python train.py --model="autoregressive pixel model" --train_examples=155796 --width=320 --head_dim=32 --fused_qkv=true --qk_norm=true --init="torch_default" --optimizer="soap" --shampoo_beta=0.95 --one_sided=false --ema_decay=0.99 --steps=7000 --final_lr_fraction=0 --warmup_steps=350 --weight_decay=0.2
Rows from block 3, named by matrix and row number. Rows with one number belong to one attention dimension. Each number is 128 + 32 x the weight over its row's rms, rounded and kept within 0 to 255. All counts start at 0. After the name is the row's rms in percent of the matrix's.
# q: attention query, key and value (stacked) (model.blocks.3.attn.qkv.weight, 960x320, the q third), inputs 80-159
# k: attention query, key and value (stacked) (model.blocks.3.attn.qkv.weight, 960x320, the k third), inputs 80-159
q.283 106 [128 141 151  96 189 166 118 110 124 130 134  91 155 139 166  70 175  60 149 123 187 169 140 159  77 116 122 128 168 155 165 108  73 181 132 160  96 137 182 207 135 100 102 148 118 114 108 162 132 140 103  80  63 120 182  98 164 165 114 144 146 133 150 207 146 102 169 163 135 183  67 156  99 146 101 148 159 184 103 166]
q.284 102 [136 137  87  57  83 123 196 136 178  78 157 124 136 163 167 162 107 110 110 121 138 123 148 105 155 125 147 138 140 132 111 101 129 100 123 141  51  95 136 152 114 117 176 119 177 157 151  52  96  86  92  93  99 105 156 105 164 121 143 105 106 126 144 113 100 118  88 115 137  87 159 164 150 131 129 117 144 133 141 146]
q.285 104 [118 122 111 178 133 185  66 125 147 187 154 178  71 133 133 163 133  98 168  99 118 143  94 123 135 122  75 135 140 116 105 105  76 162 124 188 130 134 131 127 136  84 168 102 168 120 160  91 118 106 122  59 173 167 140 177 120  93 130  91 174 171 107 124  71 155 102  74 141 150  94  81 128 147 111 165 177 114 118 103]
q.286 108 [121 155  90 144 115 153 172 137 153 126 193 126 122 133 129 182  86 166 107  95 148 116 105 113 175 177 134 182 149 138 108 127 123 130 127 152 130 102 113 124 121 191 186 135  85 133 166 158 138 121 112  92  89 118 119  96 144 134 148 155 150 111 180 165 117 181  62  67 144  85 151 180 117  90 143 131 114 101 132  78]
q.287 100 [159 126 124 142 134 100 121  94 134 152 110  79 200 106 104 106  98  81 195 180 110 110  94 128 132 122 148 122 135 137  96 134 136 130 124 104 127 178 127  78 105  92 145 104 121 113 124 187 122 138 171 118 112  74 149 102 115 142  77 115  92  99 158  98 102 102 141 110 157 134 112 202  59 163 132 123 107 106 122 181]
q.288 087 [197  83 139 162  75 142 150 111 117 151  78  85 151 142 148 141 148 134 129 160  85 161 154 143 104 101  35 175 126  99 113 132 168 156 107 122 104 140 135 165 102 129 138  49 186 188 131 148  82 101 154 135 110 115 139 186  82 163 124 187 128 110 124 166 156 140 106 150  86 108 126  82 149 226 128 104 110 136 149 109]
q.289 083 [ 86 122 102 132 140 159 119 166 112 137 149 155  93 181  97 130 132 130  68 148 155 101 113 209 107 108 184  76 111  86  82 155 164  82 163 160 127 107 133 127 157 134 169 107 151 105 120 153 156 162 124 141 143 142 107 150  72 155 143 181 112 124 121 142 137  81 114 111 123 222 152 139 152 135 133  69 114  99 132  82]
q.290 096 [188  90 137  95  70 101 167 142 104 121 123 124  47 112 152 146  79 137 141 150 154 121  95  87 133 119 143 137 109 155 168 134 133 236  38 108 117 115 169 124 150 108 142 146 125 118 145  92  81 183 159 119  51 148 133 120 120 104 107 147 157 138 152 141 114 155 183 108 134 128 132 149  90 183  89 143 109 126 101 115]
q.291 094 [ 98 152 121 144 172  63  96 134 146 149 139 121 103 124 139 210 144  69 145 150 173 136 129  81 146 144 127  73 181 115 118 153  86 160 190 169 165  86  83  77 210 152  96 179  94 120  67  87 124 136 166  84  98 105 150 118 143 122  92 126  93 167 121 133  83 108  94  98 110 111  98 102  94 159 129  74 113 129 142 120]
q.292 093 [120  80 169 131 116 171  93 170 184 109 154 112 128 118 145  88 153 201  97 112 134 110 137 129 139 131 117 127  85 155 149 191 166  98 163 186  84 162 191 180  93 116 154 146 150 109 112 108  98 121  81 134 126 137 130  99 108 128  70  93 200 111 107  97 159  69 171 148 116  44 106  70  70 124  95 161  91  89 146 122]
q.293 093 [151 120 163  93 128 144 106 108 154 122 149 140 126 140 129 131  58 110 120 126 115  89 134 136 174 198 158 123 141 215 100 128 112 128  93 148 134 105 113  54 175 103 161 122 127 124 145 102 181 128 175 135  94 135 123 132  91 170 177 109 165  43 157 113 137 167  86 120 128  97 106 108 163 162 105  99  60 120 128 140]
q.294 092 [141  95 160 175 109 131  83 159 150 153  71 192  89 164 162 191 104 158  85 114 173 172 139  97  42 100  70  59 156 125 105  96 146  88 120 100 145 134  96 121 110 129 141 102 155 136  76 131  49 110 150 151 147 130 134 157 137 160 137 165 195 121 150  72  96 112 170 128 111 139 136  99 172 124 149 177 144 129 184 123]
q.295 096 [111 148 120 135 159 213 121 116 130 183 114 136 113  81 177 119 114 120 110  87 149 143 202 106 152 192 193 127 166 126 166 158 114 144 121 102 161  78 153 122 139 125 180  86 135 140  80 157 189 158 127 150 108 142 151 166 126 130 141 159 145  79 107 133 119 181  75 142 120  91 135 102 120  97 100 165 169 101 114 115]
q.296 099 [137 163 124 126 110 120 140 166 102 125 172 128 158 150 142 131 175 110 182  97 125 144  76 126  85 155 107 153 124 125 118 144 114 135  96 127 155 151 125 145 142 102 137 132 170 145 159  96 143 116 114 132  80 124 114  65 172 135  92 109 142 168  92 101 148 225 157  80 141 180 111 139 170  93 149 144 163 120 106 106]
q.297 104 [ 87 171 156 103  96 181 197  84 121 131 139 190  72 105  79  94 131 157  91 162 140 144 129  98 109 166 148 139 134 136 134 109 115  87 126 112 145 125 128  71 148  83  92 157  85  58 162 102 171  86 119  87 122 152 132 131 164 138 132 165 124 100 161 120 134 154  98 144 112 121 157 132 197 126 167 176  64 141 146 153]
q.298 097 [145 175 147 130  77 128 109 117 125 157 178 157 143 120 142 149 196 158 156 143  95  88 134  72  62 103  42  74 154 115 133  80  89 126 169 102  91 120 165  95 172  58 136  69 196  88  93  79 125 121 160 180 154 131 178 147 139 145 156  92 108 144 111 120 114 131  99 105 129 146  86  93 151 129 134  58 162 165 185 110]
q.299 093 [171 116 132 100 154  78 188 207  99 112  97 136 158 156 107 140 159 126 123 165 131  96 191  86 107 137 127 126 133  83 131 180  96 154 162 148 136 144  67 121 128 201  77 140 143  74 169 119  92 163 144 117 155 200  79 133 146 115 123  55 143 137 144 178 136  91 124 125 164 132 163 150 119 156 106  91 168 146 141  76]
q.300 087 [100 113 153  86 163 158 111  64 132 165 159 112  81 129 134 104  73 122 160 117  99 191 141  91 176 144  98 137 140 115 154 109 134 130 134  92  72 190 101 125  70 111 160  92  64  77 115 157 106 111 169 168  81 167  99 127 112  76 157 124 165  86 125 161  46 141  98 108 116 144 174 121 112 155 102 194  49 115 119 132]
q.301 106 [ 91 153 127  69 128 128 123 189 183 139 160 120 121 119 120  80 103 119 115 114 139 130 134 102 136 126 140 166 145 121 143 140 151 150  95 192 168  71 142 148 117 117 137 149 156 140  61 145 112 163 155 124 128  59  84 137 153 147 187 131 145 114 168 119 131 142  99 134 122 115 137 131 138 104 118  60  86 129 115 104]
q.302 100 [113 115 111 107 113 124 110 167 155 140 123 140 152  84 112  70  82 131 142 132  69 183 114 147 160 112 124 127  93 106  78  57 143 116 108 114 113  99 153 137 176 126 168 149 175 138 115 164 127 207  99 144  43 125 123 170 131 152 169 134 117  97 148 105 111 115  86 130 131  97 106 106 118 162  95 142  92 143  85 129]
k.283 107 [120 125 125 175 168 160 150 170 102 113  67 101  93 153 129 130 137 118 142  68 102  65  83 232 144 143 113  72 104 160 164 188 110 163 147 103  89 153 136 111 103 192 123  81 123 160  56 151  79 183 121 149 177  84  39 144  71 139 148 125 186 186 136 186 163 160 109 135  93 137 117  90 123 110 148 114 165 133 114  90]
k.284 111 [148  90 136 149  87 128 101 114 129 135 174 145 160 114 102 139  91 153 159 116 177 156 162 161 111  93 127 189 117 124  84 145 231 142 115 161 131 126  99 119 160 108 197 127 111 158 178 140 130 137 137  68  83 123 148 180 104 173 127 116 172 134 170 135 127 171 160 105 143 104 134 184 189  99 165 124 124 142 121 176]
k.285 102 [107 134 116 154 164 158 123  77 139  72  57 158 134 139 148 102 149 148 139  81 121  91 156 134 143 112 101 116  84 169 118 157 131 159 185 177 136 132 174 146 141 120 120 122  63 112 119 155  97 172 143 130 152 124  88 138 190 178 162 171 177 133 148 131  98 148 159 105 107 102 103 202 170 123 141  97 187 137  65 157]
k.286 110 [129 123  69  88 153 121  78 133 106  99 121 153 135 139 109 126 161 114 111 124 117 146 125 155 131 145 120 105 145  79 171  78 112 107  57 116 191 103 136 161  94  75 130 110 188 138 131 124 148 127 180 115 100 138 160 194 192  95 143 145 107 112 151 129 172 114  33  85 140 109  80 108 128  93 179 145 130 124 160 176]
k.287 097 [157 109 116 147 136  97 114 178  77 102 167 187 148 143 158 146 147 125 138 126 139 144 126 219 137 168 118 104 168 101 127 198  70  60 138 144 148 100 163 143 113 150 131 126 124 175  90 127 128 153  96 110 145 129  81 192 127  65 100 138 160 100 147 143  91 137 106 112 135 192 152  96 150 135 157 186  96 163 127  99]
k.288 094 [111  82  84 125 118 117 189 167 111  88 139  95  71 178 159 162 149 115  85 142 141 149 114  92 151 163  96 131  91 112 146 124 154 155 123 101 133 127 134 128 109 211 150  96 141 157 128 150 135 112 169 100  99 143 119 113  36 180 142 135 127 120 137  51 194 140 107 127 151  81 119 170 137 109 158 138 113 157 147 136]
k.289 089 [123 123 146 117 133 128  89 126 119 138  86  97 168 194  95 149 150 174 168 129 160  85 161 153 136 164 142 111 184 143 139 105  98 109 125  96 125 172 124 160 144 140  83 125 165 102 169 153 142 156  86 174 175 171 128 103 146 148 147 107 137 127 145 152 138  82 141 191 143 141  84  95 142 200  91 127 162  79 198 142]
k.290 107 [139 119 145 117 144 109 120 168  96 147  93 132 113 157  87 150 109 100  47 143 150 139 175 176 146 134 114 161 105  86 134 117 136 163 114  97 172 132 168 149 126 165  95 179 124 100  99 151  63  77 169  94 140 128 160 101 180 142 119 141  84  92 163 129 109  75 149  72 128 136 178 134 117 153 164 116 150  44 138  72]
k.291 087 [157 105 163  74  53 147 172 142  90 138 143 146 162 132 120 122 170 149 124 123 154 105 105 141  58  92 109 147 108 140  70 163 115 113 128 123 116  93  99 172 114 106 161 119 138 149 132 127 116 120 142 119 132 126 140  67 131  83 168 109  79 205 152 123 194  96 136 197 129 159 172 127 197 111  85 100 177 131 109 121]
k.292 092 [129 111 162  75  99 116  87 108 137 186 135  94 152 157 112 207 139 178 147 158 121 124 131 107  95 164 176 118 124 100 105 119  88 143 172  84  92 136 147  74 170 147  87  89 150 139  96 110 123 129 162 124 195 125 170 161 127 111  90 135 162  92 163 101 138 158 145 201  50  59 103 137 111 207 103 161 152 100 160 112]
k.293 100 [131 124 100 123 143 127 134 105 101  67 112 159 132 110 145 162 147  97 133 132 132 148  97 141 151  77 112 136 131 144 120 120 134  89 140 143 138 119 150 115 102 165 169 124 109  91 133 136 145 202  78 169 104 174  85 112 119 136  89 131 167 205 122 133 148 164 137  89  91 133 133  99 100 157 129  80 139 143 125 113]
k.294 090 [137 133 149  93 121 118 159  37 116 218 104 111 139  98 136 125 104 101 127 100 144 184 154  96 199 153 136  80  81 126 127 135 118 136 112 125 155 146  84 134 109 121 120 102 127  70  91  85 146 125 143  92 125  53 151 120 139 125 122  93  63 136 145 145 124 106 128 120 124 133  84 135 113 149 101 154 133 135 138 119]
k.295 097 [137 125 106 113 164 122 162 138 141 117 132 112 186  94 146 150 182 137 175 143  31 205 116 103 148 167 116 138 131  94 127 142 119  89 152 168  88 190  83 137  64 134 114 147 117 175 119 129 138 165 164 193 156 106 179 130  71 146 143 141 134 126 141 106 159 106 124  82 136 111 109 102  94 134 169 105 138 135 147 102]
k.296 098 [146  87 104 133  78 168 110 107 132 100 102 105 178 105 131 105 122 120  57 139 140 171 174 180 156 122  90 118  90 108 124 142 167 174 104 167 123 111 136 143 104 114 126  92 149 160 163 157 121 100 135 150 139  83 194 124 165 145  76  45 119 113 163 114 117 131  99 108 128 136 123  96 134  95 131 115  61 204 151 135]
k.297 102 [109 114 140 163 120 147 151 177  95 118 100 132 157  96 184 157 164 120  50 169  91 118 144 172 194 128 117 134 104 149 121 100 142  56 157  98 120 169  93 139 154 106 168  65 110 147 212 153 113 114 127 150 148  70 162  69  97  88 145 114 157 108 102 175 135 105 131 136 163 120 158  95 111 135 174 134 106 159  87 109]
k.298 102 [182 149  82 133 104 146 102 138 141 146  83 149  78  94 151 102  71 130  87 103 153 183 114 139 173 120 123 142 144 171 141  71 207 148 120 162 118 146 137 136  98 151 136 160 122 148 143 158 111 142  75 133 161 110 164 139  74  94  89 157 131 109 147  67 110 131 138 185 123 100 162 101 113 112  90 150 106 121  61  74]
k.299 092 [132 148 109 136 151 129  97 140 142 161 135 114  74 150 139 116 116 144 116 123 148  84  80 128  68 144 159  86  94 121 165 155 114 185  89 169 129  84 155 173 159 119 112 106 125 125 127  91 163 108 116 210 135 114  59 101 127 182 106 171 119 193 131 128 165 136 110 180  94 111 110  92 165 102 120  92 165 104 138 211]
k.300 091 [ 87 161 155 175 111 144 123 114  75  93 102 138 116  54 124 186 150 122 126 148 143 150  93 196 113 160 113  96  66 149 122 100 186 137  99 138 131 128 130 143 136 128 147  80 163 107  50 129 111 165 103  86 154 124 138 175 128  92  95  90  94 130 129 114 108 153  76 121 123 112 191 109 111 135 158 112  98 126 148  36]
k.301 099 [180 134 104 113 131 146 180 159  96 144 125 143 120  91 132 126 155 154 173 108  93 126 148  89 137 168 154 160  84 149 142  92 121 112 213  88 108  77 163 144  91  89 110  55 119 142 107 124 104 136 217 123 133 147 168 194 137 115 129 160  98 143  87 127 188 151 106 104 169  96 195 134 162 175  94 163 184 132  98 142]
k.302 098 [ 77 195 157 137 112  84 126 136  70 135 134  79 186 124 145 123 107 133 149 140  58 192 144 144 165 127 163  94 127 116 196 152 138 145 112 146 150 153 119  70 179 113 143  71 161 113 151 103 121 157 131 103 179 138 177 127 109 113 152  86  93 101  88 109 112 131 106  91 118 170 124  98 132 108  81 113 151 109 123 120]