config = dict(
    arch='transformer_decoder',
    model='autoregressive pixel model',
    train_examples=155796,
    vocab_size=65,
    fused_qkv=True,
    qk_norm=True,
    parallel_block=False,
    tie_embeddings=True,
    optimizer='soap',
    shampoo_beta=0.95,
    eps=1e-08,
    epochs=2.9,
    lr_schedule='cosine',
    weight_decay=0.2,
)
Rows from block 4 of a small autoregressive pixel model, named by matrix and row number. Rows with one number belong to one neuron. Each number is 200 + 20 x the weight over its row's rms, rounded and kept within 0 to 999. All counts start at 0. After the name is the row's rms in percent of the matrix's.
After each neuron's rows are labels from the 100 images, of 14976, where the neuron reaches its highest value: "strongest on" is what is common among them. Only what is clearly more common there than usual is listed. The data: photos of plants, animals and fungi (iNaturalist). In brackets: how many of the 100.
# fc1: MLP up (model.blocks.4.mlp.fc1.weight, 960x320), inputs 0-79
# fc2: MLP down (model.blocks.4.mlp.fc2.weight, 320x960, transposed), outputs 0-79

fc1.413,085,182,164,192,212,171,199,213,189,220,208,188,199,206,196,210,187,176,181,167,188,213,191,225,176,190,205,221,171,188,175,192,187,211,196,185,183,215,200,216,197,171,217,202,194,219,190,164,190,218,190,204,204,184,247,187,208,231,185,185,217,217,197,214,188,204,182,176,207,179,190,175,214,199,221,146,211,165,213,242,203
fc2.413,081,182,199,210,173,200,212,206,184,189,182,168,185,206,184,179,236,198,173,207,209,199,184,187,199,199,177,161,215,206,192,233,190,160,214,215,209,180,177,205,230,228,192,206,192,187,226,199,176,180,211,177,198,184,203,231,181,174,226,201,179,207,214,201,195,201,234,223,205,217,216,246,185,234,187,198,172,232,168,155,228
strongest on: phylum Arthropoda (66); class Insecta (65); order Lepidoptera (36); family: Nymphalidae (25)

fc1.111,088,179,197,210,169,186,188,220,186,214,218,211,165,241,213,222,193,217,238,197,198,194,215,181,237,212,193,178,199,213,203,182,188,221,196,216,214,229,197,192,215,224,192,204,213,197,216,210,176,181,203,199,156,210,203,197,201,180,207,183,177,197,202,157,205,190,239,205,209,180,216,212,171,201,206,224,205,172,199,213,196
fc2.111,096,184,199,186,208,257,184,163,216,187,194,189,203,205,206,167,214,200,196,193,233,231,179,207,176,202,179,190,195,192,198,217,259,182,230,205,202,173,193,208,192,193,209,184,205,197,216,204,198,199,186,191,215,187,201,196,197,173,153,219,229,223,200,225,218,216,195,179,197,215,167,182,195,190,179,176,203,202,214,195,204
strongest on: phylum Arthropoda (65); class Insecta (64)

fc1.215,128,204,198,163,167,176,217,177,168,260,206,218,226,209,193,251,199,215,224,183,162,194,190,174,174,223,177,217,200,195,194,226,195,234,226,214,183,216,208,194,211,199,215,230,198,255,199,205,173,201,194,201,243,192,171,201,219,225,184,206,210,179,202,187,195,186,191,140,218,182,207,206,208,188,205,201,218,192,227,211,227
fc2.215,117,185,186,213,206,207,199,184,174,253,197,201,208,199,202,201,232,176,206,184,177,185,202,242,210,214,209,195,188,187,142,201,225,191,190,209,200,195,194,213,207,189,220,224,152,195,210,196,169,178,212,207,185,166,216,192,202,166,176,181,180,188,190,213,198,195,184,180,211,221,184,210,210,221,234,193,205,228,228,199,223
strongest on: phylum Chordata (95); class Aves (92)

fc1.495,083,196,202,208,213,185,189,198,196,167,183,181,202,236,215,196,245,187,207,215,204,215,173,157,210,219,211,169,194,181,201,165,179,184,203,208,207,194,237,178,239,166,199,196,199,179,207,204,187,167,216,191,192,220,157,170,193,199,161,175,204,189,191,238,196,221,202,224,194,190,197,199,212,191,216,205,164,211,183,218,174
fc2.495,081,191,222,182,185,191,189,174,210,212,190,220,224,196,204,218,206,176,184,186,201,212,218,213,194,151,199,207,198,200,203,211,227,251,221,181,205,205,195,216,168,234,162,187,236,204,182,194,230,210,176,211,225,177,187,198,212,217,223,201,200,213,214,162,197,168,218,195,209,168,217,216,181,200,194,170,211,177,218,190,227
strongest on: class Aves (88)

fc1.161,122,205,237,225,201,182,166,224,214,190,209,206,182,176,184,192,191,205,213,215,180,187,199,231,162,187,160,215,195,198,171,233,197,219,176,234,198,185,202,164,230,189,243,194,254,204,191,189,219,197,172,193,215,208,180,164,202,203,140,221,148,184,244,171,181,197,206,217,183,218,228,181,176,188,184,200,210,197,201,167,186
fc2.161,120,226,178,170,190,232,199,187,187,217,159,196,178,219,236,197,178,186,201,194,211,199,194,182,202,203,197,213,205,235,184,177,167,207,228,200,188,185,213,193,222,181,195,196,225,200,224,191,209,184,221,200,178,233,180,176,213,226,195,180,184,181,216,187,191,183,257,222,193,241,193,200,231,215,182,191,193,175,170,206,215
strongest on: phylum Arthropoda (63); class Insecta (62); order Lepidoptera (49)

fc1.448,104,204,158,210,170,165,185,222,202,184,217,183,226,180,215,196,224,187,229,228,194,174,211,191,203,203,214,192,212,203,195,235,178,223,209,224,168,184,202,199,165,176,205,210,171,228,204,174,226,154,186,208,206,178,211,214,208,214,187,230,207,194,202,182,184,183,205,227,228,199,199,193,181,193,192,192,212,205,213,194,194
fc2.448,102,217,197,181,180,196,197,175,227,167,193,202,181,240,176,212,159,243,193,187,198,213,221,203,160,203,209,219,209,186,204,221,193,200,199,217,198,205,232,192,194,207,182,208,216,210,203,218,228,247,174,221,202,205,195,209,186,186,199,200,230,207,214,197,196,217,203,198,172,208,154,187,188,219,214,218,217,209,199,158,184
strongest on: phylum Chordata (93); class Aves (87)

fc1.442,113,189,212,190,183,200,175,230,225,167,191,194,226,208,223,190,194,198,153,206,193,203,218,192,200,216,208,213,202,161,194,199,199,201,204,205,221,166,157,216,195,191,209,185,194,209,194,214,221,173,224,182,234,186,184,179,189,209,169,179,199,198,182,228,195,201,194,175,217,206,213,219,198,233,164,197,192,184,192,198,193
fc2.442,114,205,216,166,186,144,240,164,204,205,227,197,170,202,226,203,191,216,205,178,201,253,211,198,216,193,190,192,223,213,196,188,174,203,189,187,150,186,173,202,202,215,168,181,205,204,202,201,198,210,205,223,182,241,225,199,201,220,203,196,168,170,178,200,203,222,199,208,212,196,183,220,177,178,163,213,201,206,206,175,210
strongest on: class: Aves (86); order Charadriiformes (31); order Anseriformes (27); family: Anatidae (27)

fc1.21,098,203,177,173,209,151,214,235,208,206,219,190,225,203,193,166,183,176,211,195,195,167,226,210,186,187,198,190,194,190,198,152,209,212,169,199,198,199,175,193,203,186,227,218,190,176,231,217,247,209,161,212,202,188,192,206,235,174,209,169,249,206,158,206,168,206,230,229,152,205,201,210,221,202,196,208,172,213,228,180,236
fc2.21,103,201,220,211,179,212,186,178,224,205,165,212,173,170,203,218,220,209,179,221,189,217,184,166,201,196,188,178,230,201,205,233,208,196,223,194,220,217,222,233,216,202,217,184,179,235,178,207,201,195,206,202,191,200,206,175,167,195,173,203,164,196,190,199,219,172,195,176,204,202,193,220,168,229,178,200,216,188,172,174,199
strongest on: phylum Chordata (93); class Aves (92); order Passeriformes (57)

fc1.47,079,186,218,185,218,204,184,226,188,211,195,197,217,190,139,175,206,193,207,197,212,205,195,164,206,168,209,219,205,204,193,227,221,222,189,194,171,181,205,184,206,214,186,174,190,205,182,207,235,160,192,228,174,201,232,232,242,205,207,213,207,186,203,164,205,195,159,193,204,227,200,168,208,201,216,240,204,213,204,185,214
fc2.47,080,188,171,232,232,194,202,192,209,203,188,196,187,202,210,215,182,214,187,183,190,206,204,230,195,218,223,173,191,167,185,197,202,208,220,176,229,202,201,191,204,195,215,206,218,192,214,172,159,191,195,168,210,217,188,177,189,184,206,177,159,227,203,210,178,205,261,195,179,192,217,197,191,202,185,189,186,203,225,201,175
strongest on: phylum Arthropoda (62)

fc1.324,090,212,179,210,176,216,170,197,210,206,215,207,197,191,210,209,204,207,175,197,169,189,184,184,208,207,179,203,223,246,175,203,256,190,200,175,184,194,212,206,217,242,192,202,225,222,207,214,202,237,191,229,178,194,188,194,199,201,205,193,199,231,169,197,198,200,209,188,206,184,223,201,174,167,182,146,210,230,237,159,158
fc2.324,088,172,207,235,227,188,194,207,189,182,156,207,201,212,199,205,210,197,241,220,168,197,214,222,187,204,216,165,204,183,190,199,175,236,197,224,222,202,214,204,186,183,242,177,186,192,165,179,185,198,186,185,208,182,205,218,206,203,180,198,232,173,227,214,229,206,169,222,173,186,196,181,193,202,230,195,194,179,191,237,238
strongest on: phylum Chordata (92); class Aves (91)

fc1.224,161,216,213,196,188,191,188,187,250,190,219,203,192,202,192,202,197,210,218,217,206,195,211,193,187,207,186,201,207,192,202,182,233,219,203,208,191,224,205,151,218,231,204,183,206,219,187,174,159,220,183,210,212,230,177,195,175,202,166,211,154,181,210,167,232,191,209,226,235,208,208,203,216,200,188,189,205,173,161,219,185
fc2.224,148,202,196,209,184,195,240,155,187,210,203,229,190,211,218,225,201,188,207,220,206,179,179,221,176,207,202,202,161,191,236,204,215,212,218,169,243,204,160,155,217,205,168,222,208,258,224,166,187,230,206,182,215,192,191,188,187,239,220,210,206,169,212,223,200,183,189,215,210,185,200,193,217,214,234,170,196,167,179,195,220
strongest on: class Aves (83); order Passeriformes (58)

fc1.752,094,161,225,178,203,187,208,223,216,206,220,205,184,152,227,181,192,193,217,210,196,234,227,166,184,196,223,207,212,150,197,187,215,212,169,198,185,179,219,212,196,246,171,202,188,228,213,211,203,179,213,190,216,213,190,194,202,200,181,191,186,212,194,198,182,197,176,230,201,192,207,206,180,244,195,190,248,177,204,210,214
fc2.752,099,208,185,237,205,180,201,166,197,175,197,204,219,183,144,213,234,208,188,204,207,198,177,201,188,205,192,209,190,230,203,213,200,199,210,209,238,201,186,184,203,187,223,219,210,193,199,214,182,221,194,169,202,183,172,221,244,178,224,205,236,221,202,202,215,251,203,200,212,189,171,193,218,199,192,194,181,241,227,217,200
strongest on: phylum Arthropoda (70); class Insecta (69)

fc1.710,136,186,194,207,180,178,195,211,204,199,184,219,165,180,181,193,206,202,235,233,230,217,218,189,161,199,192,210,185,201,174,177,192,196,193,217,232,207,192,210,211,200,177,179,216,248,192,200,203,200,189,224,185,200,220,171,206,228,217,214,205,179,192,223,187,220,196,150,202,198,203,169,187,176,206,192,209,176,213,161,203
fc2.710,129,244,200,196,231,204,201,213,189,157,170,189,171,225,170,228,223,179,167,194,215,203,182,173,232,222,183,197,203,206,228,178,182,197,231,192,188,166,198,178,209,178,184,219,179,208,200,210,180,200,205,197,237,215,193,203,244,186,189,227,172,221,218,202,246,182,242,209,211,196,185,202,189,171,195,164,190,191,205,204,235
strongest on: phylum Chordata (92); class Aves (90)

fc1.235,102,212,240,176,221,180,190,222,198,216,223,196,193,184,201,204,209,205,209,173,174,213,187,194,194,206,176,203,207,197,210,198,212,217,214,180,160,221,187,195,182,234,176,212,174,225,179,177,180,175,213,169,203,174,199,218,212,217,215,200,237,203,197,231,202,184,183,202,227,181,170,195,161,189,211,207,194,205,222,189,230
fc2.235,110,219,198,227,182,177,202,247,178,211,204,194,243,213,211,184,174,225,214,213,189,227,175,173,193,201,216,132,244,177,193,185,193,228,196,206,193,198,188,244,206,179,195,199,191,209,222,198,195,191,225,155,200,192,208,219,202,201,189,187,201,204,191,188,218,180,205,182,192,212,208,195,179,218,162,212,227,208,230,161,208
strongest on: phylum Chordata (94); class Aves (93); order Passeriformes (55)

fc1.447,085,187,195,169,211,186,184,200,214,157,160,179,209,193,196,222,182,198,224,194,220,230,212,205,184,211,224,213,194,195,187,211,222,220,229,195,192,166,199,161,217,208,212,202,202,223,184,219,231,207,230,231,228,206,185,195,215,187,204,204,204,193,189,206,191,212,203,230,231,193,199,216,178,249,161,185,219,198,184,184,225
fc2.447,091,201,208,172,175,204,165,207,193,183,199,206,181,225,209,198,182,168,190,215,194,184,168,196,191,201,222,220,211,157,177,219,216,175,170,186,167,194,218,200,196,223,235,215,164,198,217,201,210,199,219,227,234,223,200,189,204,191,227,200,177,208,211,235,172,189,187,186,196,198,181,166,214,175,196,160,195,195,232,186,212
strongest on: class: Aves (83); order Charadriiformes (31); order Anseriformes (28); family: Anatidae (28)

fc1.579,114,191,167,173,204,192,207,204,187,218,173,178,171,212,230,243,239,197,223,223,148,184,193,203,193,177,212,213,191,203,207,185,205,195,248,226,188,224,227,193,189,168,189,207,187,233,204,211,172,183,213,181,225,206,222,225,207,179,216,183,225,154,162,205,199,201,182,226,215,187,198,212,151,171,208,169,169,185,214,192,209
fc2.579,115,208,165,200,226,207,224,218,199,210,190,172,173,200,199,190,192,194,186,203,227,169,221,180,215,206,205,182,164,207,192,203,185,183,202,203,214,183,192,195,192,213,177,203,226,158,220,200,217,223,224,148,197,202,210,211,222,207,200,236,186,203,217,229,168,222,206,175,158,213,203,229,193,192,191,249,206,181,208,162,198
strongest on: phylum Arthropoda (62); class Insecta (61); order Lepidoptera (32)

fc1.686,088,212,195,181,215,234,202,189,177,211,189,215,194,242,215,191,167,212,221,172,226,164,181,193,170,210,209,207,191,229,225,209,191,216,192,202,166,172,160,166,195,174,221,184,193,194,176,211,156,202,189,183,204,167,188,189,210,153,208,194,214,182,210,216,185,193,197,209,166,189,200,168,202,230,194,159,220,209,206,198,234
fc2.686,085,171,227,233,186,181,180,216,177,187,208,249,185,190,175,211,199,182,200,231,168,204,215,197,186,168,208,219,201,157,197,163,206,191,249,206,187,230,207,202,185,216,199,194,201,177,229,198,244,204,175,175,221,223,238,220,162,210,192,188,192,202,191,207,213,187,210,215,222,209,209,226,205,214,235,205,197,170,205,200,180
strongest on: phylum Chordata (95); class Aves (93)

fc1.206,092,201,219,202,197,176,178,211,176,207,202,201,242,165,207,206,181,181,172,204,170,207,196,198,183,172,230,202,222,171,219,194,184,203,203,217,178,201,252,185,221,188,200,230,200,208,203,187,210,189,198,181,224,184,201,212,217,200,199,174,190,198,197,204,183,194,213,183,185,212,202,227,212,203,143,204,198,183,209,179,168
fc2.206,095,192,233,173,196,186,250,233,188,228,215,205,185,243,176,204,188,193,176,190,223,189,224,196,205,188,157,209,195,199,198,177,222,184,209,215,171,212,216,228,158,252,173,158,191,197,174,236,192,193,161,199,159,171,231,215,187,195,204,205,190,224,200,160,187,196,190,185,224,185,205,212,178,227,228,217,161,186,196,168,214
strongest on: phylum Arthropoda (67); class Insecta (66)